python train.py --arch="vit" --image_size=32 --horizontal_flip=true --head_dim=16 --dropout=0.1 --inner_norm=false --positions="conv" --label_smoothing=0.1 --init="kaiming_normal" --momentum=0.9 --nesterov=true --max_steps=8500 --lr_schedule="cosine"
Rows from block 6 of a small image classifier, named by matrix and row number. Rows with one number belong to one neuron. Each number is 500 + 50 x the weight over its row's rms, rounded and kept within 0 to 999. All counts start at 0. Numbers have three digits each. After the name is the row's rms in percent of the matrix's.
Before each neuron's rows are labels from the 100 images, of 14976, where the neuron reaches its highest value: "strongest on" is what is common among them. Only what is clearly more common there than usual is listed. The data: crops of objects in photos (Visual Genome).
# fc1: MLP up (model.blocks.6.mlp.fc1.weight, 1024x256), inputs 0-85
# fc2: MLP down (model.blocks.6.mlp.fc2.weight, 256x1024, transposed), outputs 0-85

strongest on: object: tree
fc1.640 106:578514415451470602530530434504518528487535475568485508568353538549558465516519423494496456543452500608483581499498420513536462488448444511568492539484557439529533522442485428484473537525526498454490566417553506526438544635475527435442516525559438551460472564
fc2.640 115:483564528518396439602501548641470507590619514466542505462451505460555548558497487537487514452534543399484362417482483514551510481479462562500604551493593478543515501407474507485532471519533513529521477446493516453536507480570551452521495489635546511480542499

strongest on: object: sky
fc1.132 097:527559426552476414455538442467520478513467518569482509444584444547553402506505531471550552445432535475580569519441470443557599459561486521466512522420550567493525509511516384419480470523483464578499570603519435565423550577422467598497501444494482471539560558
fc2.132 090:415459402539473431561575460637466423486528518478539416581487533382513511479535487476482421382598464432616497481490499469424472529561548450551515484420517538502462549482441536611485519496585545479456506427434502480495491540477492479426476510434519500467482513

strongest on: object: tree
fc1.99 101:603532529360479521662505479516545552571397558623542487529600439533512443507525466419497487551435463509522574450517446510633496561474523436566451505502545463587471516539491516520445483483480436523476473447554506522600563459524537497408546534493422471487493517
fc2.99 084:348540490592453466559490506694572604549578494481487462625366485503521434462526558488431499460546527505554499579482435536556505479536493526428468433465460477494524500472475558440540533500507511504493538459548547505496407626502586446521448517484362518561334552

strongest on: object: tree
fc1.711 100:455574457548517510402451449441477528475447519414579538468498525488595476439536586499492587493405512532476504449558497461525535488514546555537474504497498559514519425482497436570492483574579455504542594584521498517457463582417450568437522535506459483539559495
fc2.711 109:506501470464527465490500502614505497528435573614460468481432538439548487539522526461480472532613489488564586491535467621535520479496514563446570525479520503445519501425501520538557438462496519553514511543452499365510511403435538575554461509439481461511539552

strongest on: object: sky
fc1.103 098:498455541562479435522538459481504476465548439563469412562558479541532519499474554590425519569443434538565581530485505501412522437571603517492496442472375440450492394494534455476484481481546506521434469491458441518539488513403476518532487554534491540502462497
fc2.103 066:498457446523580479473555583601487439479475487503457535482588481544508455555374607401550571413481572534555505499436527554448478495508570485531515553400497527478527502481476472433458532544482416491499534551495490512467506485434529518472539520554453420500453559

strongest on: object: hair
fc1.414 102:489450598605450467421376436459493458541410575435428559541556420518506532541569482484516499526505485521455551542429416516551513571496505481499497551481546504475415549464510500497574467438502438626502469524555577574365462536510468508507502405541457515528477428
fc2.414 107:471477547413425530445393557449511575449462530476475471430539532516543588536456595435523504485502555589452503417550507469554487497422521497539456506496531529569491510452442534551478420500565370525609535508508508487552467573508463605564470503497508556510459463

strongest on: object: hair
fc1.547 107:531501529518513546488511584469550436536533421462460502505422529460465574439543473408446550491487473563485412519513486483524520570539541547493534578534571563496550509361529462387554533548585456578500597618508570563548424533432527505510467463526501490532497534
fc2.547 097:459509554454508621557528535359537469504535419558558533466447465508535484474514530555423486423585504560441517436554529572494553469510481535526420490469608588501390489457599482498506513448490547534524438483527543552411507541587442565568526512534541496477474499

strongest on: object: tree
fc1.224 091:517550409495556522489512544430496532491506624449553489631483435553498361590538449425532499487470535504496459435527474549533489500521547545398435493469449527590616500495542441487534510483480495505627553507505558584518390533487533490474421565550494444489460481
fc2.224 092:458550501511494500499416487530526445538402580536522507546464494438456472446520530500619612568629508540535531538531532452548480502512474568495426495448489403527469490450458518505460479506510476536526528406444468451416515486531522564480392486490467511480520544

strongest on: object: tree; object: trees
fc1.182 101:619528477513465472551426481556517474523558488498524555421415533582529478497498454537544597461445485454504448522507520427573543513492528459535439516461518443475502532487522495555433512438479454572482525460457518447525554505517621529429541592700454480533507439
fc2.182 112:514459467537576527457480478589455471490468557466528563493432416514592535491454513485497457479530539413497583445522365536553536496585517501651503434494496453530588438442467410521462509597486359496479481480542504540600457549502573467498474527426458563475558483

strongest on: object: clouds
fc1.446 106:488409443444498427439551445489573457519536500550460536483523494459526458482495491489571496520448521602438504473565551501505546495563519476526402483449546510507467512559427445544518512492469510520509572503520531480515521560519623560507499403570590374492548490
fc2.446 102:375465492579413457522557474573544447499500411566520455462511524514546500505534495516442468583561454496560476527522593512495499471531428488448542478468533439491511498567527541433410483495442509504530469512495460479545524530521629569565449457585545549431566456

strongest on: object: hair
fc1.710 104:524492598477410556498513554451474529495487425494373483555586478583540510501490537564526489501473534589473505460541467526526535540469455513445545493357467514488474578487525447462469595445456543472399427504504497504509515383376541416482545349454489486550455548
fc2.710 120:439441551443557454488491526547465450475541573526483448449538512530533442504569515423319454462560452497508502546562505521585492514524485495557445546527554459530558557524431576512469620577452473479505425508462419533494534524546569485470513490450387497497517462

strongest on: object: sky
fc1.61 106:438582531521539547520533498556471505488490503492556483533467499495502498508514537573536477500512506523510423535442503547519528472533498516436499564480473432512457487499522509543531473545494396544508443476531514562487439424447559413482468472426548476494504481
fc2.61 074:409432523535506533526527424495545398407450478593538478453423450477411549436473428554350480531433456555614438447477492507421575485445572500521507532455493544570408521558533439544427526440461571522482559528501422451488472538418513499448566424550447470532456515