A small image classifier, trained from scratch: layers 10.
Rows from block 4 of a small image classifier, named by matrix and row number. Rows with one number belong to one neuron. Each number is 500 + 25 x the weight over its row's rms, rounded and kept within 0 to 999. All counts start at 0. Numbers have three digits each.
After each neuron's rows are labels from the 100 images, of 14976, where the neuron reaches its highest value: "strongest on" is what is common among them. Only what is clearly more common there than usual is listed. The data: crops of objects in photos (Visual Genome). In brackets: how many of the 100, against the usual share in percent.
# fc1: MLP up (model.blocks.4.mlp.fc1.weight, 1024x256), inputs 128-255
# fc2: MLP down (model.blocks.4.mlp.fc2.weight, 256x1024, transposed), outputs 128-255

fc1.308:532500514509468510477529523526491522533523518515497507514510481514532468496538456476511457528463475512503456465488468516496522512477545515490569539516485492476491511510451533471486475475494476409478469505506483546484482512475497498501501509513515434475529473476483509504472521473470522502512499531491519480505484525492476473477524487446481523487495532492476509525475526463492472488506
fc2.308:484476486496530470520532520518542484484466489468487532484493481495474494504506471518470520527483520496485486479497520479481495451472540495538469506478508467472548528485517486513464496472484494478519464476527533520497492445555491500508477500461543507501483555536493518521486490498484523491505516502523518488442521504503480542535517475441520469503443533496483550503539471449484518446476
strongest on: object: tree (34 vs 3.2)

fc1.458:487522478528492496531543531480477510514488499496507474499448510510538482487510503519465474483522470533488475475493490534470518495513489503488462525501481480457509527497511486479508503535509477520460478460495485557511470520521481497477490527496528513470507512476544476465488502476501500530501537535510483494470501515489451473493502445469538503504498510493499531545481509513486497500506
fc2.458:497453541479542523508514515516514500463501498490478499514483535487477495521482504523465461549526520468493492453494546507504509496452522534506522460494470511477543451531539516487461448486469530472509530491473491488494460495531498514487525521482538487507533522505486521529482505539461548542501509476548540456471529535531485554538514504497521513467486520485502519476507462454491512502501
strongest on: object: tree (28 vs 3.2)

fc1.726:495536508540497508525481500497492536538523518507456509462514445503510454509500478536515532457508466513502512489510514429470543505487511479483471533510468486501464534508467494546480497514507526515513465457486485563511468478502519504535515491530515445522495490512484534452516485484478533483543529523515514478485513506536528498533465516470463498481500487468492501507464500526477496495483
fc2.726:492499488464519501512498533496431498477518509486528488530511464490484490499504506530458495502499511510493486487499519540501514462496511499534533481457511565512517473449521495526520564509506467528483519529483538517474490486504518501469483525517481557531481475500578515523474502486501461522476514525517487496465459487485523507480479483501549519505516503536476476524537519459483528540564
strongest on: object: tree (26 vs 3.2)

fc1.48:510540499475534493447509563549554475531510493507531493458473506494503488512521508492494514470460507501474529495526520492525591543469513501516500500480486470467460444505480582442518498510513505542494491495536521502501517514462537527475536508510524504518491482487523498494525488491523500480553488493497526489489548508502466491495486515475492485523489526486482506489498489504476474496530
fc2.48:475534511438508490501563502466487524486505476461513472554528503492508513496511504516535476503522506490468515520491540501503526447490506476494568545504513513495535489516492494532508497506504553481474449504521511506472500480505496447497526499492507522468465496494531509505507470479488466476519512508552514470480499515517501505533523464506470452486510508468486535522496526475494471496500
strongest on: object: tree (50 vs 3.2)

fc1.285:519434502505507480488514490472514484496514475464506534533505534519493502514513551465487541528496483467547473509491545480491554506503517502516464482507537510501529492494509466508474516489505493506493521478518512510486511518472476549532545525534448552522480494458494533474497483528533535473506502503464485505535478526487520467522515508490462498523471527442544510468490459503499495512492
fc2.285:496519526506488475503517458518534549494498490483517482496523501510583494512477511524521506522526515493460509507512468511511538465421520422442486509521507478514519512505501510451536545507502557527481479501515454458479500499521509491521434514492537553494475513495503506491544472508503516492488484491493506529492514507513518508504503526440479509509497511527476490474509480532464542529503
strongest on: object: hair (26 vs 1.6)

fc1.356:471570528464510517547496526489531502481509507500465512515480500462477533495507518464511504501461509515496514501570532475510483535512481462522519536514483512485449497532470536510519495520500509509497507536497479560486499535450509505524468497498494477481505520433510519520495474510497522490508533536503500476506535474462501470538514497499491528522488504505526528461486496488445492498480
fc2.356:457467527457508490542515543520548482495496456510485481494463503503508483501467492500489475522512475466516455515531513519466538504503504504522524506495483457487489498524509495486455515487527528461496453484488488504473527546508483507482496496513499516507472486502543521513507474530513600492507492557512481470507500527508493474505488501496484470551504501514461558503507527518489533511490
strongest on: object: tree (27 vs 3.2)

fc1.653:542478531509455497560511468526492450489489498477547542513503536501512449455509532535525487495467506521477479484539516480501462502533514486487495510526516509439526485482520515535527500532505546487478483501519507485476502494480486470507523422557517501482555471462508465496522493517543507532468533493469523490512487487537517535536509482507517482504504451512488502497510477488519526544492
fc2.653:523550511530517519518544526478516494483472482494472503480466486503513433518504487507513502486476485499478517477487485511525468488517529464496517489482474471485472507487544553505529532490484508524538501497573515493522528499456555491506555498492506473453493467499505508451454507473496499563509495480532493528506508504512523484460493467510483485509488496515501505494464530457461498503562
strongest on: object: hair (28 vs 1.6)

fc1.260:464462491532483503471506464478519534502532484519493486484486486498502529514535479458481482523484487462493523495509485483460506465479516505501525517477457516509444498504537469496531520486487513464514509483405487476460509519483488510520553491521531483518508556534481495528519483432464488493521541498511504486545507517509539455512503502536530526515478472537469501531564478513497528493497
fc2.260:502489519527518519536525499540520547466498560517505499503539498501524472475489490510485505499512498544538496463509530481487513504543465471521510512480494533412495515531508504474474498502482485538546502514447485505493496457468488469499500504485523538506514520501515539499496520474519495454488484515488504499482572517518486480467495487453483484489494484529497471500505530486494471462485
strongest on: object: hair (26 vs 1.6)

fc1.306:477467522535510524517495499517473518476479515515485485544471488510511496538515496515508511508513463502491461540522500502532496519477546481483532469478525515478528497471503513461498521498497503515538517487461521495487494532479506468484441483477540515525470507486513494557496493486545520478492438529504537508519486520509482484508504466490493468486521477465503530533495487468529509490526
fc2.306:515482485490480474527508519501497540490492459500527491516500473452451508480483486459471529498501485486472503474484525481507510465461454512525520519495497503504537529446490475527446498493517517516525452495516542578496520487520530511489515497521501521527474497507475544466509529488495512502560501492536527472501557504528488459465520497471492480459493464466491503487520511516468439483481
strongest on: object: tree (33 vs 3.2)

fc1.424:485501510504477496472492460466508513503496525484524476508470509479516483473517551534507478519495565527479531502500509541466509482505513471535517486495501519542504460514518461510518497507530461494500572461476464484530527485486520500485499471518483513455509469520487537515482499501522510516509479509457481480457526487485541497510467508555523490529504485513570465472486516538502480516526
fc2.424:511493513553469497497521502486474508499543521495547519480488480508475510462553513498482516506546527540533459525496484454455497461544505503501490458499512539468542481475520494527531477492501455529495500477519562548529507455486487492482459479478492534483484531497464488547533497517540497507511475509491519543477481499481515464512514514484503496528495515474527530485483500497531535501516
strongest on: object: clouds (27 vs 0.5)

fc1.171:461478449507516469550508504464544542500491520559467513540486423499445500537529503469539495479514534507491488490541516539470554570509458464529517493467532475470514494545509520489513519449502491465465530500509495503489497490471521524506490498518493512462513462520509496503520497554552497499487489493473540489484543520523494461485515435504514484470482502518489531453515502518471482491512
fc2.171:516557504477534498496487491504516513508497467551539411521483515522495477507511528500498488524478436486508478515468517485495439505522450505539536502507492488443509513501489485478475472513521502490522434503534501468472490539473482482502544486534531502512491551513529474555542495494498526508528529496538460434494477485474511551508505508524481494461466506537492511534497519519529456515503
strongest on: object: tree (27 vs 3.2)

fc1.621:488541465498489506474476475510485576533461464488479491416474490560512457499467496504504551495499502510491500493553510459511510519498458474548487483460471517497498525488525520455489490489481543504519484475461502557492501525487462519501492517555497524522494510517503454475539472508511485471493528486511476506505545495477477496531497519519499522481490483497491551492497481476479506518495
fc2.621:509547489471502494537521524495489477517509462502523543494459508494521458492498494485500475500487452499537517470484511453477497508457436501537503523536465511478482484499523514477497505491526493532465543459506499502537530534565503471488482542493516516513488497522546520561480532475507501493514491514533503512496517490515524490498501458462525475443520483486492503545499476504476523482499
strongest on: object: tree (25 vs 3.2)