config = dict(
    model='image classifier',
    dataset='crops of objects in photos (Visual Genome)',
    image_size=32,
    hidden_act='gelu',
    layers=10,
    positions='conv',
    loss='cross_entropy',
    cautious_weight_decay=True,
    epochs=8.8,
    final_lr_fraction=0.05,
)
Rows from block 6 of a small image classifier, named by matrix and row number. Rows with one number belong to one neuron. Each number is 128 + 32 x the weight over its row's rms, rounded and kept within 0 to 255. All counts start at 0. Numbers have three digits each.
After each neuron's rows are labels from the 100 images, of 14976, where the neuron reaches its highest value: "patch colour" is the nearest of a few named colours to the mean colour under the peak. Only what is clearly more common there than usual is listed. The data: crops of objects in photos (Visual Genome). In brackets: how many of the 100, against the usual share in percent.
# fc1: MLP up (model.blocks.6.mlp.fc1.weight, 1024x256), inputs 86-171
# fc2: MLP down (model.blocks.6.mlp.fc2.weight, 256x1024, transposed), outputs 86-171

fc1.615:090143170090111160135129145141133069142133135115146109134142171121164117142102085137110125143105112127140147131146136135086168105091160186112159161158126136075116196168128103136171149131038160143117175170173129063160164107098154125114070153152063073121088132
fc2.615:175199181203141147165120112138127148181133178142115154170137086124153197128094117089110121090132126124151115166141091143096111071124188120112094120090132089120134139195185106161114060120143098115114139145161101141117137160095170132149071069147106120107144132
patch colour: brown (60 vs 33.5)

fc1.250:123146092157144111138104073172096137116153104132114128183018149138104125121127136176106116075095206086108092148162106074111118105125140104087126146145125175152084134125174105155127110079092060128120164161210136117119148103142166120143083135118105148138175208
fc2.250:101094109174103157132111125069118137151069104142141135171118109094129088128142095182153096144124133144111148160111157177117112153139134107132132119115126110176155161130149110149119156137183062097147117135109142139155120184134098114074161079121104151144158107
patch colour: black (35 vs 13.6)

fc1.511:127097150051142139165123142079149190154091169126122136096150148131111055082122062133068169124154118175153075084167168138199095158097147192099130129168071161120091134083149171162152099132109115093164153123120151163119147160103143139164115193109161124160154128
fc2.511:209132150133140125104109194085118094121112158167118127128161102107108119132045165133141147116147082234119103145145150164153137080136174133114161178105186193178081125148092144089134091183093107164122152162129148095136151131167063137123150088091125156091113194
patch colour: white (46 vs 5.3)

fc1.382:165158145127095190173093132093138145097106166111138128122062137167134123128102109149103124140166159145138123224137138096079196071094143163089128089137072153159126161122152142048185162078104097148078081130147121164157130102128137133171087094140125132134146151
fc2.382:134121118088180105174150168127097084148119136127203162127097113145115128176122183072140170126020138094135086065118149163138142158173070150155145156165133064075105129124166130157068161080121120118132114104146158124183120076207075149098128125139121128121098127
patch colour: pink (33 vs 9.3)

fc1.481:141082180098151086112101085156104110133072106122122129144184148139107184088126115160180112087130091063128118129185126098156129128109122106158146080094187175167108083160135080145147149101054104133134114113131179105163074110139113127152126129125130134130146098
fc2.481:159128076150188189108164154144091105118107093085097126144108142077176104154121094155123109142063172155130081106118111152131179148098109049138130156116097122106123078146106164135144083138095164133118137122143099154149100191119164090119134111087131108139147090
patch colour: pink (39 vs 9.3)

fc1.444:143097071149155157156098121071107112093090150156137143129195178155111082103095094139156135108129142141089108092119144190183099054139195136116145077168099171129146163128139118163185155071154146096181113098110099091130082120137168102156101132109174150119066153
fc2.444:136133135104204127121198166089100146072165102129180158144094152159158097126136156148096173112057117113154089155106120106093102151118076095111130150156128089144144090097117150111149136165142094082098156109181094191177118129100133047147122117171085077129120106
patch colour: white (35 vs 5.3); pink (27 vs 9.3)

fc1.140:070163139113104120084140114147216115077127091145064132075143128115078075139156107135096166190131139155095155081096137161119061130137166116136120163110107140115160068178145080167166120122082174181078088135110100120164127079086174139113141132108124113134172143
fc2.140:175117160107129082141149182046147120108139138123108089092116102142076127133138162179153111078199101102087096133135100116100147117180087124136153154130121176100098125104099198107132149137109130084124099113180122118167103139091150083119126141124157100102104170
patch colour: pink (29 vs 9.3)

fc1.709:126045119138120157117146131056157090093108105144125147073114102072139147164110127183100140175108209134157155086139102109094167096140151145134080148152145106141090083163146144140151152107135129104103175075128127140076122167129178166129123114164128124169169201
fc2.709:064143128091153074091057140098172135128164147138155149154132124124136109141157176150113144157127141153110110068188140086099115151114124127150142148141119099118122140105127150170109144102162103072146124120118127134123113170079145108139118099160110120106098148
patch colour: black (34 vs 13.6)

fc1.260:085146096104115139124099118109158160152143101193132062155138163102124135095177103072143130132156123052146128139122163131157149126136123094114155137154156135135128080070167166143214145140101188161129098168163149141147099196109162161142164107111078121154152116
fc2.260:153167099128143101072130130132086099207157150127089080160115139106164188104168093123086136149116126158142124103057080155097124141143109159113111183096148077119150123143083156165099194140214084095110176166115092187154096047092154174167086140216091118104131102
patch colour: white (28 vs 5.3)

fc1.664:157177145109115145175140126113154195121129143149187144089141114162120194167114143095094121108101157091072108158130106081086127069103147173114112087112157114112133097139195191105111125167113063139117118112136179112115133176136150133204138129164131147140157184
fc2.664:118087110218173097170143144170122058170160129101116141150104096093067182152133168113103137114131149108121081089042130080154181114144128172134137065089132166047100117119101181110109123092074178090112149029125140087166123167124110138190088112119116113106131120
patch colour: white (53 vs 5.3)

fc1.267:117111121137136147102084103126120142138171194134056165086105100123103075097123098113135092096146136100120113155162082189179153095074199196168086114151169149108138146076119130151121143160166048092080180150073139114082113122177108113124086108143132169147123163
fc2.267:153094138146140094156094105145150070111202156147162143088116169183106128146117124139089067107102152188140103095168084163167146113110109134145161090095114129112157101123129188110153152151119145114138165092143143083136178117117156130155118128145099145145104124
patch colour: black (83 vs 13.6)

fc1.360:137143133092114180053104076106091176067120154165065155159085177140103133141139107118133076079133176101143151132119117167124160118118107133120101167108117137130093170073170103121176107147150112130115112136093133118123118190198102152106095102132137101118111114
fc2.360:117069171140093136132188124125101111176114117156108133161096114132155105106188127097138061101092150137125066093122117160162164157154135080189140151118106145147180081160032192115060166140155152120125129145122106095115073093122191135099114132176156128202180124
patch colour: pink (31 vs 9.3)

fc1.509:094138177122120165127186223162140108105133101100168123084110136073170177165143078119100134136147145109090079141130112133046142176119130136142094138147141119121104116106177129110107150128098061120127122118181177166119167164099181144133132052128164173145188152
fc2.509:111139107129135134074184113128114146081088207132150136166158159200122100109132128076133103094102058090131147081095152111105121108124167145138154138172114128135139107182145147109120147127123078134213152117164109151078068073123152131131127112103114146123136119
patch colour: white (56 vs 5.3)