A small image classifier, trained from scratch: 8500 steps, 8.8 epochs.
Rows from block 5 of a small image classifier, named by matrix and row number. Rows with one number belong to one neuron. Each number is 128 + 32 x the weight over its row's rms, rounded and kept within 0 to 255. All counts start at 0. Numbers have three digits each.
After each neuron's rows are labels from the 100 images, of 14976, where the neuron reaches its highest value: "responds to" is what is common among them; "patch colour" is the nearest of a few named colours to the mean colour under the peak. Only what is clearly more common there than usual is listed. The data: crops of objects in photos (Visual Genome). In brackets: how many of the 100.
# fc1: MLP up (model.blocks.5.mlp.fc1.weight, 1024x256), inputs 0-127
# fc2: MLP down (model.blocks.5.mlp.fc2.weight, 256x1024, transposed), outputs 0-127

fc1.682:134096154122116149103109133129114156129103109103105125149204138140123141085076120154155133146114125101151147107103179116145105149181179172086158156094106117134113146140172166162057134114133074108180101110091155086121123139120062147129118116140150108100157116159075210091157127123089178136157125073117135162132114139085212104154152162081132156157135128157116113132126152192191130157100
fc2.682:157175145139150165157149130151105152106124161182104113137079135116159142123088122097151160105120100156140154128139153121125106167140111165083148130120161105136077109093144089073051158131102133096147162134119120109095130156128231120110117124064137166109048107139127119119121105127093163127174147162159115183124084124167102147208130094103069144082155107149083182093068144063086121026179
responds to: object: hair (27)
patch colour: pink (44)

fc1.199:168135117148136148149184129138142143118171161174115121171086087136124093165117141085151122157082118154108141164087110154144122118156098102161116147102155051175136128115185127164106116163070066110107146118153144132159120144168147096143112142178056171106092147130144120164168166112093122112145166157101177048053105102161130146130101084074105046111180161133130141155108125102138101127166
fc2.199:131210111177120107146117109179064134125137167118093161136039169124150099129166111089118193087074104105114046141068080082157163096108142116149160130094175099136152164111065144133128122121061117116109138110149184132139148167154186092098141169220080170167141131124068169147114114116132126117106116132122130096117110138137168149127129074096192129144158141111130125126165115152068104119109
responds to: object: tree (36)
patch colour: black (53)

fc1.715:109100089131167166139129119149095086161130181090160091127131131155139155139133086090111101152061094062137144155093118099130233071138092156104145109118137191134109131132194126137108110131131110109106078167130075136109118082137154084126107104103065139175140147129170121113154096128176135131092168118139134122099103127095180092185163095090112065179133130123140132134110134136109158140126
fc2.715:138079084138132091189159077090099180112161058164117149168175134146180150114115119161071172105189135131103124135102079110073149148104140109135096185163150135142083154119145118085141125121113162189157116138139097072181147085148119128124169174132186120139157119067162177108076175149115129190115170159105102111165087074107151113131113172191164146070174065116108147149122161092143120120178
responds to: object: tree (29)
patch colour: brown (66)

fc1.424:151095100116171169164103149149124082117119096133129117086051093135102119130086129122096127162137135160152137146188213096105113111141138114119149126165144102101116170120113073157140106158072124098177131192169113185118128154104147123123155115146029132120151055069116112182160149148136084203124121109103095106105101087159116079101094091120146166167191117135082116144109232107122078145152
fc2.424:123115142144092135151094155178126177103150142087166116151105145156146153111157161129117111062147058096120109121108062117138130153118140086110142089131176121115119116125141131164092154159161140159145109126097144120197090098099171118172173122181170204130108125148110087109072103134155187113144160177072164196188170093119165146158159128137123132120118066081125128133111106126146128102152
responds to: object: sky (28)
patch colour: cyan (51)

fc1.215:070145124110042182120159142129171183145203049125127179151122058143168117140120148091163133110146113144139194134182149111093143135158164156131065103112146052156152102138085093164135168182128061155113124120177121157103089103125137169124163088140099132098135124117138059161092081119166069083125125084136042113095090150119137115149084099143110145100092128119135158150166115136153092113114
fc2.215:103120109160129130176088116094083074130102115122099097130169108166116180076134102127128099090186149135148113144164112111086055104099128099118134168097151168133125177188197113125155061155126162155057165114100140189168136090176167175123113175117088144140172127145108147097112151146089159125106090142103122130180108114123161146126136085188153134109160097168121173144134188154105134168157
responds to: object: shirt (30)
patch colour: white (59)

fc1.156:092111163175137154055174141119134106099144122067106116136124070150116131153127099115143162140063135132062078121136103194134122187154155113116161124123199121063120132138125108060105141129129073177163157148129139152137073060099119102120124137114127132195130095104076122140133111103142087104173097155171071102158122082151130128130147172149036130138073153117144097128155126139143126165057
fc2.156:105162167107177163196115099138148108106118093150102140197122096137118131125129089151101168109143125147119080111175173136140136156134106143127159166082157142176084151118107112077145143110107177143200142133122194136174098171097162204205124140134143111095100157149112102173083071113114177111134096138181141114070080180090140175110132154124131089105090116132111093119070141102132108149059
responds to: object: hair (47)
patch colour: black (34)

fc1.674:162121187108135148124154132100150091137134133102075121134132080153133120142129107203120131153123068138110171128113082133082130129132233161134097142089159187126123118114122094107080145151121110213098180158174110131107086100133109102170101065111125113138110145158104097085105081109127153101157166133048129140179136153127113177146113142158104153103119095069118150165152161111113109103148
fc2.674:134155142139083163154150172092148131156100119148188104149140087107139163173119114121131154161108192186136188117125102154143193138194097118153154127200078130172040170139139130126155070136132103123128120110070172106070138120104121159087069143084121135159121084103121177142135134188150107123109143065097102091088100097117104126100148136162185116115122104106138117116134119154098158101175
responds to: object: hair (30)
patch colour: black (33)

fc1.107:080138081097138093167145130157138115102119081141137148116062184143191136218159090107226164073040110137179140106145120098151129121091133111125091128120087088155097124075168084154125142100151125190125103147146134138126119175100155112110154108158122052153143195180101125166155160154115162114127091149084146147088150126128128105099145089118148127092129182114126128116122117128142130094133
fc2.107:141154088098147181105145175181122111142124122135157092128124138165111116084062092089155144064190123152141084142131119119155133087101186220118101155048145115154155165121136152167143069142092095082148177079098143119147142130112213084107120118147080123138155139118103190141127109155155087095133072146083154095180122088126138101162102108136147144110191123146150079136131164141130079134126
responds to: object: tree (31)
patch colour: black (36)

fc1.371:094166128207132113072105137111166166141133138126110134069146160115148159181098120118146137146131100200121199071201144090151165127088254123109140131148157140131068127105106181091120109170102133201080126097088152150141118134126125090076130145113084170118171127142067149128100133118109158153149130121152144089120083116186108124136111109086127045164111150152141086106138157106121164128109
fc2.371:126140147159186109121132122105141132098118142156132136131138125084098121079112143175091079113151111089131129148097121181148148117119114122116144141052066164152168133123087068131132089132159164060117098196191142112148111120176167138133146168120132169177143132059116121106041141071142125150130073102119158143138180113119158118148165129095073138127036142131097101159201108167165102119113
responds to: object: hair (31)
patch colour: pink (30)